{"model": "autoregressive pixel model", "image_size": 16, "norm_position": "pre", "beta2": 0.95, "lr": 0.0016, "beta1": 0.95, "max_precond_dim": 512, "grad_clip": 3.0}
Rows from block 3 of a small autoregressive pixel model, named by matrix and row number. Rows with one number belong to one neuron. Each number is 500 + 40 x the weight over its row's rms, rounded and kept within 0 to 999. All counts start at 0. Numbers have three digits each.
After each neuron's rows are labels from the 100 images, of 14976, where the neuron reaches its highest value: "top examples" is what is common among them. Only what is clearly more common there than usual is listed. The data: photos with spoken descriptions (Open Images, Localized Narratives).
# fc1: MLP up (model.blocks.3.mlp.fc1.weight, 1024x256), inputs 128-255
# fc2: MLP down (model.blocks.3.mlp.fc2.weight, 256x1024, transposed), outputs 128-255

fc1.689:564526549502478444511526537468512498489572431468476539564535446461476453521513447481516479541475531488516491586461483465505548471524464408500509478471476471462521458492458452467425543454532459431500490525532534511470417502555512493492496458476479520468397480473436438506496483483450480621559536499489464533442455469573457485446494479541565483501512496520436426519507480473493594467529
fc2.689:452477490501474492560484512518449498521473540444503541475453531517464539465455475446521530452545481494508435545421456530472488542496491487476550511500487461536469487463528484500506493488476499599553511488517413476523423471480507510563588538458437477513467513531529503517539511542472482492456523488565544482473492424470444459571518436467453512496505547488529549435473529518508581540585
top examples: text has "wearing"

fc1.290:473484518508498435514475482425495568518533503531474511524533494369484581471501513517555512528472526523491517474462470542476424492520536479508487516551478424426485519444442446488583462479472447521538503480471456528507506493503498491482516547525526391486557452505496486476572483521557521485547518445481532548518439525496451444461527605505449492498516501548579432453488493480506471458507
fc2.290:486487540494530458477477533601448462465351536533518482501560546455483467494508562500420523489526549528460442465515467472499521482493543524461534488566483567497539531635552488538529496517537452449514522430562471469499513584475491516465479473511527582518494557416457484553538482442559582537558508404472426534507446471472437506564446496460515493506575525477448495463471456492497568518504
top examples: text has "sky"; text has "water"

fc1.237:579531535453466501536495465509497463467506488460473576556501491504519479505520510530544489437557474521435488524528534523546570470512469496441554515548567466506477592559434502482577491491516529501505548461498518564519437519515548479487471520426515465548537501410566452471439562533538532489474555523419528509481430484544442525480487539505479510550562449372523525518497526470468587522515
fc2.237:445553481520463498515567472527477570481515485430484497456509500515480518531529534464500559518505485563477525459457455500517466519573542524459472491520477607590492516405549556484489480557481478525561455536550436449490491474479456450509510525533619454508477443513508435579447563463513427485508503528482493422463564513590491532519515554524464504506494451477505546522547427508541496477567
top examples: text has "wall"

fc1.19:574533467530535550447495500474494449431554504492486495480554473549609486481535518517436510506472442464462548438457523509496511484519523477439504448535482454547548430561488567413543460436491417452512543498452512466462514504529488513537456495440440515492429523486491472418562523468492466413504558531517478554429503444529531519409536575480533430488554453489490512529512533554530585512519
fc2.19:521504522493409562580624497485477523478390578424522510470444516503503492461476513544498530486443510423481432448525506547476471578487435487559430482549433519495505508443557447484520512448575535481504481451516585471547502538488443468478557526556472574502461440539510544487492527481490513514523470527495512576459506525458528549473530536540457542523583498421540535473534471448531494504546
top examples: text has "holding"; text has "wearing"; text has "man"

fc1.220:487487485434465618506438492518487495487463476562431554506521474457482496479548520487507527551563513465553489582495463456509471537635495474551495564506521538431520523528536517401515460484555521425471440510499404548442496536463591516508482462491484511464488504505472553504471553517527486532530448531494523439588485455503498563514549458482515551478415519488498475509410468480458498387479
fc2.220:487475577515549462498466510472429481555554491482412485502510499439550530546489537530458502458495466500422470506520570539486508585463496491488439552447483485514557433504539506494481492428513507524575435556537472452567533469491493461503452541496507530545544566506489442555416406518492486457492591504444510489441444520572518451493552419543502481559554510576435571544539416540552520436526
top examples: text has "man"

fc1.668:480536469459463519504548490492499511537478495545562513464556514501473493528525495497477476465575554487486565600463565546521555476494444514469455515529493490442530490552478451498574528500497537525432462493491518517514509476482510480540385524513518464537516485454451518513613450597439475518447465498449543492521488497467500453450428523502482485440523505508489517507557600552489509535469
fc2.668:503454545621560449487429511600471494506583462499492470492550516515544561527531558483574516431525458472557552525466454535485478443511552563533459522471501499515397528465494474427515543507516567463563474469537408479514540460498498382526477509462431528460637417525502506514525473489528462513490564465602497507482516520509547437519529525519457486441456495499516573507508548526518453467428
top examples: text has "man"; text has "wearing"

fc1.246:462524541498425466533408518474534488513490552481507474446526581524540554512525495486524502546488474476525497535449458533482503469585444516566511489494543495488499439527523481585506473536526502497476538469499577515414496421558510474543563572513497446517524483534535522554470475464505509460443509513465461496530539474536502440531472492593577509586499558529496508528512468528501530441484
fc2.246:587477503519513508448542511501479435486539506495434435448495482449516444496437573549465504439465512544490433509532496495398420494530458445539471572464498529475487452458534553453460489469473568500527469532494531435462512552495522499470513510444484536521494495481483374512473498468547512567500471468558488490478477516483524511532509470423457512477481518500495466520465492497638436534546
top examples: text has "sky"

fc1.359:542498460469497537595534546514449485420469537463473499599480555506530478603435476498524456483459520479468526524503480489553548460518473502509533497481495453493465514492470654428532550408494425503526501439528492440501499544544540523515529486473538509452553526469501392469484493506531481435507466432494516559485459480516512466479482509470456450494514520471515522564497512468480590560482
fc2.359:453577536518518469449415529425545526476569474491553499517521510455523503552463529504446465468561548537491436509498484475537502487506528549504509465506442549492532552499484446483514515474534525475526457494528541576496482467389440447531516510434540449442548461477490516562466528489496445497459524495482489449554551461429450429503503530494551508542536510574478498452463485502493421463504
top examples: text has "wall"; text has "sitting"

fc1.268:492510528447512519513500524456495547488513495594517594460501475401548493517469530472449461467471505471535543530367525556521561518553466442513466477469557512491548524518496445418558507477498508537455551517507517499511480525473502486524524442410447486482446551410440501553550561465537481535512488548415533538518449454530566506511497521530495541513460395531512503508480481532579520539529
fc2.268:507431536550538458541512551535513539536449480474536513556375452507471504461521500488595476486534497546524523481470518495530521544506521535563453538476441504516495487465467486475487506462524544545362540434536467422497592462526488461542492537462472563494529557449513545482508529533512461406457535511526474496506508476494465502581484467484481534535509534537537501476462450501477491596555
top examples: text has "man"; text has "wearing"; text has "smiling"

fc1.81:490533453449512566535463540456514489442512438457505519501510508497532439526584475544490538502485448518496440520495525482418441542487561531532486511564469525546409493493500456445494519446485527462491449517512488515444510496434519541496464491522482514495469437483484477443513556503494516447475558537551486478469471552493516439535532535521524512490485534505524421449491525540454496546510
fc2.81:504535540495478541513506506542426486521508550427479487535506498439477513546583537508491551473468526530453530477459479526432467573491468502439469492447567489475512468472559503484477474543455591465520524544562497467511527504562498492471474570507512523519491503477549467511517548473534489494493594519507525506531410493508474546471549453478464519560527518460453516419508432497703448530501
top examples: text has "grass"

fc1.23:484508472425365441506420502451548531537519492537417542457516482506491548501489475560482505515540483482497521562475458446528492455524524568478488469551519490473530453523439478517503502551477527437445542544519482461546450546452459507464495455478518490433497509511529449441476459499491479583557544481466520448490515469509469500423484472540434573506506487447463538520477550570432566476512
fc2.23:502442538481452488498497509565422517519454522459552455519515526470546431502511455488446526514575498425525468481495545484484416484507489626503579525472467465503405493502522469518554504564542468488500538516512434534536508477474495504490467512521505483514423460496424465516513521516530483425466506502527483463550451532539479462484543537372574532517488581568459549456462542493475469472444
top examples: text has "holding"

fc1.259:529472515489502491507517524531471607605470437530531526506511570574515482454492436447438486440499489439417545525517495511467436580443543441498451500501534549596547477524425481544575508567502475551450544474502455509474414487514510512510469448534488486466461479492468491472485504535587468524545485376571515474462496554464514489555491532573442504463496516520518567499493533488489511494496
fc2.259:539569474498513491448489425546534546508551534476495495451457494509496485525534578513588516525452522525523453488514494498458501457478458454527460491465529484506479520447477474462482510496519548443508536559464567486517481481467497481521580501492475426498563487535531532500444493447476521435433499542520610495484510473504476516493516513497496454483470520456526477492512418468625496477512
top examples: text has "grass"; text has "trees"; text has "ground"

fc1.594:412495564448557486561518488539499506534512475480561533492554462514498522494445512451444523496579465496473617505444522502562526468548482482551505483544489515485484461500443519397504475591450444576493548413442508479457551595527520433538494470430512569455501455488548540594499464512474484483507557542491420537466465438490510420528489590526463521447505473537496528554464511533486537512481
fc2.594:496482442568504507533433473469499599556447487460483581488422504455499504469494565492535464529511496507556486503506506537489509590539498476515470449461503564458482475503466536549549516518550495545403581423544460466575548481557475557485466592484472553520521539456460511466523459537503517442453554531501464476503484463534482518570501442484491542537528525476523514472420451457541532474516
top examples: text has "wearing"; text has "smiling"; text has "woman"

fc1.44:542534405502547484459432487524529484507532451533490491450498468497436540597493569414436481476497558529495480472470472474510488500524500542475525501509475549471588490525455480412502474446561532469444528541507497548499492470537498478572476447477554439537472542444458462518536523516446476526561468551532456452474531432512488502460574500598512488545496435492500417495495491580504515444479
fc2.44:475527529502503510494436561485468448508425530486452507443530483486513481528453505490488491486500502581529508439461556468571539584586496586557436514494500501465475483534511544491575502459505503550471489503448440501522500451442510552471490482461501425525466494466456549567556456530542554478432577449497529543451429479525564509495537420508526493535566474488530519567454474508493486489476
top examples: text has "holding"; text has "wearing"; text has "man"

fc1.497:486429467478515574493550540490477432558536458506501490528493433547487465448451473466462524560489494488476505526490600434493462501452536465524566470481428506452472459505571555438492466521510495524478417444514516429458494531500544552521464522424515451469485505496485456558545491489492512512475483475490513448495508413476515540469480526522549493423484503583438554494462476465503485545388
fc2.497:498420488482468522493477446427580476516507508477535557553546553474505495572491545526548607538540491454426419436513503455477522419493457600503409479509494459509503524467444475558531522515532522523497537536484461515517487442483482432579502575505520459557549501443520462493504565462444541528544538476507521542388573554518443496424506445534480538472531532474483523492472529469378508501531
top examples: text has "wearing"; text has "woman"

fc1.346:501559453509543501469488430500509473458550506479565547498488532462443577536492512550395494489457506525455502497463584434496552527480510503490532498533531515550468512462525510461528469482445534516513495486535479469432511567560504489411525483445430447493547500479441491485483477544499451508469493547472410542477480568485505469437464503502483500535447486478459395518536494599518513479592
fc2.346:501579532498449520497529524545548539526479477489449485454533502538519487542478558543535556516487503502508466494472509465572523508515494454474535509486495498422424420492546517497499525498503548504510566505498424503496535527510537548443573451472480430505556566518500493485482503510533482552490476503551477453420548422582502481541466479503453577540511502537509536555579500433416437424536
top examples: text has "wearing"

fc1.143:536544529569494529528466479531458579517569531473586547485423488389529529474454469476413513527580482499560498481463442492474481565505508542481513482457552518486529469489496465486560443512495521420505494496546502470483436481440523523519523445467413517526530477533420465462558539552532501518562497501458518497539500460511532479523500504482532534497482424490517539531463550597531476452475
fc2.143:522507467532512465583533495520566448523414416469526439516505497563469470475529489527544490506529498480467438486498551479481500501520531526546462506517451548464463509421529515518508512482588487519458561496490532486526551518437484539483517529509438494534542511531571529502511511560516473503519489481496482478422548554509462484488489521493545538495565496511538497454524493447489506592613
top examples: text has "holding"; text has "woman"; text has "wearing"

fc1.320:475453533487488467419454476470495495543555472469521455595511533554523521473531468516473537490467510506556512522431454462456504481530562469438539511550514486462492411472485487452558473503486463497494442465506533548461449418551516451539445440508531498526508503469476495518501500469543453548543448567405447563436508456489407527446460567532460492466525501552539477525462504534475459484462
fc2.320:488561486438490447541521518578450492460493551532458526433531531461484534509492525424559537516434430484488569524441504554486484479544538482494507508499528457489478454545578458440492457497494523523445452511452497502546466554478445533409485479527535563572429417522508464506518539515442492479420538518475531471538452528467493544535473529435557500521472511458425512509500487452600552501523
top examples: text has "holding"; text has "wearing"

fc1.129:500526490413577486482484477526543449541437480444534526506523525533559494481508486490525485552448514479524538542474502488519415509477495477451541495450473491470496507493523492508562455490493483461466432600452445427497594463480431488490452478489511511495464460509542487457550446465499468410492469478522524469482514433565501473532502488510453412578543531485495589602472488568505489425489
fc2.129:515442476420473559506465495439499543519429536513512548553466527526486492545481534474462538535507501514464508468507518480484498481535496436479504483527471550549578527459480489461584427460521513511536447464440502441499516533492395557517484521532462450573490465469476462398553551447507503561520531481462476519511493451522491568612517479415499477532515494521491500458451469457557506448514
top examples: text has "wall"; text has "holding"; text has "two"

fc1.621:564568537448600570506553485495488449436529495456455470499495519543428508550538464499489444534529549476497427467425534449397455503472464490485605504512504456463509462485552509585584556454557465465517465485516449521479527523476494505492484480530502498516422493491512541445516492498501470401508497490525527468548443519509479476508513492436476504458511448531501508527494576558440494451468
fc2.621:515468474489460434510500517517538532514525582503468509560485580447535505471438539480467557480503487571525580543530499533539519460466531490495499446502506592406482484484449570460460536484560474495545476489481489527446438522526449496459504499517512520529498468541471497491471517512531513522418505493523478496512435470525502545463515479571550483513547449501528516572517454509471528488548
top examples: text has "wall"

fc1.283:494474470548577520563478469522529485544421487508473522473527456532508544495480511520469486591567522414439506550475573463525604545519486538576489486511488510505476513515505506552471515487504459512519466523548484497432442523527551504501456480477482424440512555507483598592571423500522508385418501518401491506563511524596478453533464490526498437467497456513503501409541482469439527531466
fc2.283:518490540469501511480550508534494520463508471487474469548530461483433453535550483529504464531459465476485500476541490568532468534560478421500474538459500491474543550481460454520453508520436505461541489514520574542499514481478453522509501544497512529574600565514532435584387482509499477574544510512542522511480529530525509534508577498460478560466509499500440536518480476494469488456481
top examples: text has "man"

fc1.206:490439438538513477588451570504557535486505479511498534510487480556455542477484479483498583518457449483528513380547548506574557531427551456458483481510535420460538514468521498504511493490479522463414539556472478532461443514415462603554458532463529495510530575438427444489490478527500491424519530515488502550430457481499455487476520486434557402607497499507550495434515474548540494517473
fc2.206:538557463466490546445507539507473428430423498511516466524463495509577487544494473480527479464470568500389481481539521534470444492462470460464542441415496510483456456495498428527488542575504526513552505532530559474487432535523489419447524506530453445501517406513561589469487517531495489525450427486534509529507445522513523514521497500477426546454471497483518586484538537444610503448458
top examples: text has "wearing"; text has "man"; text has "woman"