Weights of a small autoregressive pixel model: width 256, batches of 128.
Rows from block 2, named by matrix and row number. Rows with one number belong to one attention dimension. Each number is 500 + 40 x the weight over its row's rms, rounded and kept within 0 to 999. All counts start at 0. Numbers have three digits each.
# q: attention query, key and value (stacked) (model.blocks.2.attn.qkv.weight, 768x256, the q third), inputs 86-171
# k: attention query, key and value (stacked) (model.blocks.2.attn.qkv.weight, 768x256, the k third), inputs 86-171
q.30:548472576483524529485495520523438503526493483534526508459491520552515581524479420509478547473462501491463477456431478513544460484546521504502455444547415486496501567489509475532521503556504502507418499620442508469541488618519508514481533534577491435543541485
k.30:468497513473425517498541492413493481445475509519502490446566466489403472433431501514506481474520510481515459513507500492470460520477496475529545474390502515494559571502455480520511481572516476473549530562543559532543471490535451541457479483467523445459541470
q.31:447549536519469492459534493543469479481457497385452526502418613565525492506548487452535479465519486466485515517531439520535519504469492550528503483495471520535479526461556509539533491502507513553421518454557489492447517454505546480479514541548517513474534650
k.31:526536537468441476504485444578510565493528552455530501486425535463543485530467468443481551466400504513489520464523433510555473522474589500429499465451521489476562507532458457533466515509478501465538518479509451506509475462489552467397562472505428540584542532
q.32:493483419429485522525506426511518541550521501457452495488516504541548490505527409484446495475586479444465507520441511424419492483463531503510465484545486543493519510538504492470500480527443533551451398505540496386532520489480529467548518488476500488460508528
k.32:529487476547540425522524494561504483497454510522486438476467454537557530446426525523472559476484425482529433436513477504501477469526548499473507476499585460393495490462540495567424585468520506470454521510490552545451447506514518464470564467538484498521505462
q.33:564510475495500485508502477544503477466425530452466458453456471573522591543466485516589494447527461502499459421464515484487481540471563492511516461551488519447512476581521468531479512505465554482494567485509487441480544513549578498550490486538480509519460481
k.33:542532519506516550532444489483459523521528498448508557554520578469478485520533474487565451530544528503453545518486469495519520574425487515515448490471436550598508493567468517499582400557487510530566523513552429429510494429539543500510501498435504487466488541
q.34:418525565526484523466453558482491524478539520473536551560524507489452427535554517490400511532486547541485548524526519484511473502437500466512492528434464524543465510476458545471526474520552505548572447520540436518513577525447465583468487521432493522481546516
k.34:536526551459527514514467528505432501456551487455526590537531529457521548488525521452532442505481525521442573530520468541519514554447425501524506518494455509610482510528495539475571408530531451539549497516515455515503540475528517542499445543433517492502465535
q.35:517478478515497488496493454548524466519422508496497431422540511507475641538429403517580508438469478472504430446506532479538495529507486487474514485542512518422559493534537446508461503523461516471426544505491522456470502495536549538539570507548520505497461504
k.35:477482412442584577494438474448533498540578440500465470463540547477423512453485418487529589493489520457544528465417476565508457428546522484481440460484601574473524558523525508470527537451514498468446406522554470485535508530497399415480490478507488465536465465
q.36:484448491482485494458494441467501481492481467472490498435493478558548561457497459508523469433580460486493492472458503556544513548467580499494477520511432533484538508579505449524508427498482546490492490484489494473468526519526527483477536554489440498521453473
k.36:541519407580547562436500472449542483454512470462465489524525504456515503538490474567455484554551495524471472542477462475482444444413560539465462502464580502462467583442476548473511480502497535529487488497518457473548507448545516545577498463472512525476456468
q.37:496579479467516555350504538484536501470487532547515474556573498483389586531428420477532530475483430552556446447524499462551431489453522475456494492516454467449562487481486457479520490500441524489469556494416505479445501440511490557517503513495538522489492470
k.37:479428547431499529538528506450455554519555501491527547504505522424533520521566565486536456605495529487411553561524521504496508535475473483514472508496456515609479505506427517512567466506526499534560544515504458488560491448504504550532514525449488501519485514
q.38:506507466481534517415490462418476480511565556491584475468442526494513482528517520488515465484528487543487514441549515506477505544588615508535496486485457555510437484496496490489554402458520501587490432538550473478508508522467521494429546465509466521471481510
k.38:610555449569503502511487486517528552459459509464486566571501469461551499544507593542576519463513479510512492476556412487526501540484521489558543572531478487557568462510516512528565528504552480571517566516500514530529595505500529521531501458531500525474407528
q.39:431485502478476549567596549502519552526482457505492525538452517454483496501461547483557498497535489432493490523490520525539550502535507528527512509509578527506525438421490517562539548461604518535520636515529478564462493463471468473470491460527498518497522484
k.39:478448521494606479409471448451532447499457530478484455508539543414509527499416395539502552491430453498459459498467573497511572518463512450501454495464578551451468511550465488465461443516515580461506509537485463453505511463538472510524526528413545479549470542
q.40:499501491442488563470464509474489524528567515460477603554512476477508415450546504473430456549548509533516553537457459510417509519471521526519461533446468540561475503461476520459546452515441490540506428495487493489528535554467455507464475541417441501464547557
k.40:493496443523501467432518514535518494537498525516480485530480455496536453446503470522475512551496456512560479468542437533486433463524605561441457461506595490422500508475540517553447542445486557498489515460441522556459400497531496498442538469529508495530529491
q.41:547512504485493518471535460538558487517446531471488501505498518585477595509413455494553540454460465499435439392543533485440500512530508434470489509489524513460493490493527457502505466521502571471382497525476501458453586561501542504566516460484454455489427484
k.41:491475486540545503504585533513537435483457499545460426466452490507470558532471560489506547501469474493560417441546530507454518495540523513521520510499571451406492514405565454549439556478495514469535514514469526554458518468447508479499518459535495480448521470
q.42:447467425441526568571488503524497520485521476474460478478517472531479484477580547507504538500458510440401480542470486507509523447503471531471497494502528418562531473509543511499538521470423450535475534462469485501560494484486480447524538470520459482471558545
k.42:595516475542537461508472436515480527533551503484452420484447506562436512479439475507517584497538395515591453510509401411457468434546550557506461491505568491428538534553535506482402483462412480521470510457534496508566438475523495462411568509558462495482542533
q.43:497512509490515518529538566536440497529551433494466538556453494453594476476508579493512530480582548564491544505551425500534535461479477570494527534480432461529433489499478547486543484470536517534509496472498577506424469447477489548485533526456538484470530545
k.43:494549487524516435481544452557507461463493499557481428472546505513504515479451433534491536487491497499536413504475494503540492464479576521435487461555519455368487549474509506524425531466462465525445537471475510489449467500537551454488568455492558460547537475
q.44:507425480461527493440512492464497527426532491507473518490451495531511502487466560457469474511485498549507546505451540538553498487506541532534558484560480503485499431561517488504539470552569559478495495549519485469542487518464471598565519545462469518563507510
k.44:480518510483491546482553506533518560553472484515505510501404466478509535542540531554543493489547561545440508532478505561542513515517438492502519509547493522559518416416507460500580513505627507486498546577539468499530534459574483542598457551416566502493498472
q.45:506508449439494513462545513481508545499480529483545475472527435459388489430519538502551615536464506502528522510461516539522534499482550503498463461580482495485547470541499536586498536512439537465493509485499481528458500499487456467470414555492545485566451516
k.45:467571496443473453480473402491465472495567499549522507484451479505476417489453549539525523463564498510503528571542474546529494516504486507468549525460442500485419469460511497524476418448479445492528484426512476455537561454494514456447496507589518470446581534
q.46:550493483435546517522455453537475551465576494510501533542545494496439511449516543463557466535500524529542535458511497519548486538427525498450459550448434525527584463522434525489546448483429486557469558445501427427484481467459521570462560491517481493417520547
k.46:525532465506534410521528502595449509440461483571476467446435469540496522472519524488513489505549470452550423489509483505530533437558525526501488510538497468441474497428517531520432597470527512483479582448541551487448468482462484513484530484560533520530539502
q.47:502501471484499544555545525502487474531486463512497494442501471482488543508476557437468484507481517503466481525469578523540489412509453483514496452559498486490472467522479472519486456522577524456543588558403501487459417587529430510446520507479498562553524511
k.47:572542430546531470432515524501522495484497482513461510489484456405455468534486487519446481516516473503545522456545414451512419509464479544485487534515535457481518486491465512503524571542436518532494511542465482481553470547468444493520467521543528515543536500
q.48:477515498474509585487517555489463531481579505457511583587551509445475444461559521458453450525517545520471582534505435527484499553417508547516447513490437487571500488492448555465593430505454438571527449516515468467533511530442458528485453493465475482464544508
k.48:562495418543513476501468484562518501506473495572499418502495493507521450450462440564484502485528444505573431526484489525451493456492585515470462479537559445374531502495529512541448546484424500486503467477483548537478476497520493431453513484520481517521550484
q.49:466499448455470584532476519463456583522591481484521548575561507501462396465594487460432455549556495478499594568484454512468498503514518554512436504491467544572488509519457550460576462507481464552540416481531455465525532527493442494477469486445463484467531537
k.49:490491552460491573511518545474475530514530429459543555536540548455462526479518515474520459523447551482479568498546494525512510529502444457553475521449425495613511507509462548467581456547515473528564538500559451493518541483462482536499455532441478514491464535
q.50:537478507472510541531492552472448569508568476506506532531494508501517396445500504498460476570522500464505573552482450474422528479572494543482463541425500484574460557465509543452518480530458499520562436493506501517469502505497429501454458498474477499513508536
k.50:520583539484471483470568520568499460430445542536559581502538465508501579473468514513508519416500505563522500415500465476523462520452501486537547487498494456489483446494508461520534488543496428441445525530476527452493555528455488520513458507522493485528469508
q.51:455531536474504535445478539461457552519566502462535567580516487449498410484569522436433478545540521535495593546495457506492477518473502548533432522473466494569466488481452546475589454486512458554534461509560475497556518535432464500471460511446496475476538542
k.51:519534561469496537535485508447417519471532476493535564513511517475483482505536534474555433528490564530450567513523511518530509535473438503546508517505461507633472500512459508492589429505526468490553512513502445515488537459495515479517483525461501488494467529
q.52:544494466511499487428526496484516509422422513469420471459516470532460546521476438512552538474552443531519461450493500465475433502453590523492489500545528436463519506450496488436447534534426561463478541535514543402475499465537525605534499486570464509472496507
k.52:490463511455503510508491560496445504570562473442504541515484575417443487469496552505480509509504551502494546533502474492454541537491449489530458513430462477579530529457476496478570495506538461506507469530518486489536497463493490476498516527443552517481506486
q.53:509489473494471560465518565495478554485555458480489567570576447444447445493585510474494440561545489563506598517476411520453483542473517588535508492496468485567524488520503563469593479481459448563471499488482460499483548510484445525504424495531484480456524510
k.53:412477580447488530570550529515471521477494469465453544492484464471517499541528586467549477479444531547425551491491506531559487555552445506528480509463403562584506463554450511490567487505576521464538557467517485485499520511503526519558519476523497502487488515
q.54:512505470547493506456548463521471443471508558497461439469457527445453510454465345534574550500552486529535484502533492443495446531512549502487557481475484492468502474545459494552504477537459531505431531513482477487448482535518550441536528514457510406502533533
k.54:536541521514541517452530532501499522547475537574454492485484497491520420440493478495444544516452460438516515494514458494374527474630557611514454506479521447497429556548510530516440503430545449443504455474515542520499496471408438449462458503532542528526519468
q.55:503552467467468547539465495464502486508473477530484411443518528520443539472455554493549471472457528486482455450507568563584539519506485488517530501515551538482524457571555497530481379464458499418486534479499493561450504408471526428518512518542472505520450483
k.55:479417389525508473503530476533532493550506546482450459477547473474528523439538465491450551525496444443535492482470500493557513461482524458463458464506538523407542506418513495518443570499466598566520482499526494478516452550484473490500496485465442510534556559
q.56:447468493491510449444501472548526439540433549504473454487499524465484604524524471510505460459473527460515438482445489521539514540517517414529464502508537549437557501550499458500471511523479501441528509565551531479533527538503516537529487587438446523540422511
k.56:507483470543510453452520441544548465495447502541534426499458502579506497507488499536478568459499463469540406477492546513469470435554557487454533499504563439368525496484531482536407560479483517469486494506414542526482486512522544479511557443553548492540495451
q.57:546518470493463441489512440549526450441449534511473487415423476521489558522454515488568524437491441509496467446499529484503509527545518499482516511537517485439526444537564449510427546493459563488431562485471543486455489489516547519508520492500532522510477502
k.57:505528554461472559505479516462457508490538473463539575511510538487471497509569525473536471536463560511444594502522507517541515553488453476535479528470447526625486488538485513452574425505514498515550502505535426479489553476509504508511475512476475511482469544
q.58:487529500500497560477487491517595452426514523442477496437498506475529539506429530500526466521446579486528512468483531473569537507446509449495464543401476512506563486519505488544461474482528456603494480528496513545514481416540543542574598484487513448461471531
k.58:486505473592511478533469546490509524523506547530563519456482417516527493443484561497421551525556411462451458485493487494506548483502521506458507434517512469535497485508476486478479532492500442467524492491509511500542554574514459509502521517547511528477456488
q.59:549548415499521528456527473434512431508511495505479513414519471458519515489483505516506505484563553530487512483523575431548527510486506478541494521531545504492521466553500463509504481466478548423419578506520516488569502452528515550508506525441485521458476517
k.59:519487527502508509451510544468545539437500499473435552490504493538473478466581593479522503564439535503504517498485499481491548454556435468569513457494519450590441484483439518514519462535492454422528509528483451504562505395546502497489452576506511531535476515
q.60:492465517550496564465482549472507441517486504537533528505502493540501504500552469454392540465481508530436488526455525492499483461490491466554555537463458530524440517513510490500544505558577563505537492584501506535547535516481491557569479527408533523561505522
k.60:539469477560519518440522522527495528467438531552469505467486501518549467551488508534480489532461449502449499529470521451429451463492513522498554471493537524482483482445503458499527517509539531484482532555463539513520506538515523561558462465575471491546489426
q.61:521507544536423462532486480592471560578494426443482540536480552483514459546462481466473535546473546473551494575489428470469500473414438476449533464447492464511549536437488515488470570543604483530427499545460519477513499542560518416500521453455488548514524569
k.61:535465470526505456406529487553559440492467457493430484477550541520553522491497426525462486523505469444544472465507469485454514503510565520425510508557610509413556535567551515550459499443445524477499527445424476466414501526536498539500544458434499506539487469
q.62:611488552506557476554567492510425523525491532540487524435427484556509521549472545479538505499467521462452487532436492479470446535569553584525533457499501459471471518537497438529471438496522517446476499534479577497492490472473560481537519472511475446552471463
k.62:533561577470506561501545574482467473483519493468478595564525560433474520476550463476525486498458572493515538526475474531514556533471499560567473494436485474577483487512485486464518469532519440504538467533480482496549541409471455526503505504430546496448530497
q.63:489524480537464526542534484535576527518509576503492532502459520485511503533512492471541473525458551559495541490524484488536436550409553535512488483466354493521542486560470485534510511431447529523489472503473474496512544531557533437518520494414440521492551505
k.63:554549516448496428448497518526488514446488449540580474514476493451508494465533448441508460436497518490512537479562444530514457506456454576567518541550507504522443531496600535597585531467458472452543525470546518513488534488526531445423486495560528559517470513
q.64:502491533538520546401531563501493489414563498458515566547543544473505420464485531491459480536536528555526578510484430582526501439440551551499469506468481461517496533453449555468531454503519521538472444517566495511509499507494433522437438552405514479462532481
k.64:520504529496498554415523593457535559477515510455523584551478484430507433486471534458398489551466508525450574510486446487417482552495563521498457484462437520555490502568481542465579503497531471529507482563505500547494516536455399529496466507490463493500525473
q.65:540462507473546557385533522495526518477486495496587548510508477465531498470580565489427484499491569507415536488480495526501460476493543540478496534543448447528416458447445537509558480566518481604551395579500470546497532519465416532516510542470518528544478486
k.65:494470573575520454442463516487518451404538503492504490546454535442512398503510534499471493504551454602504571512492461540549493542464530527490526569480495555485532515502529573495526455491539574566491506470520480534473504524428544505463505472460483497462529491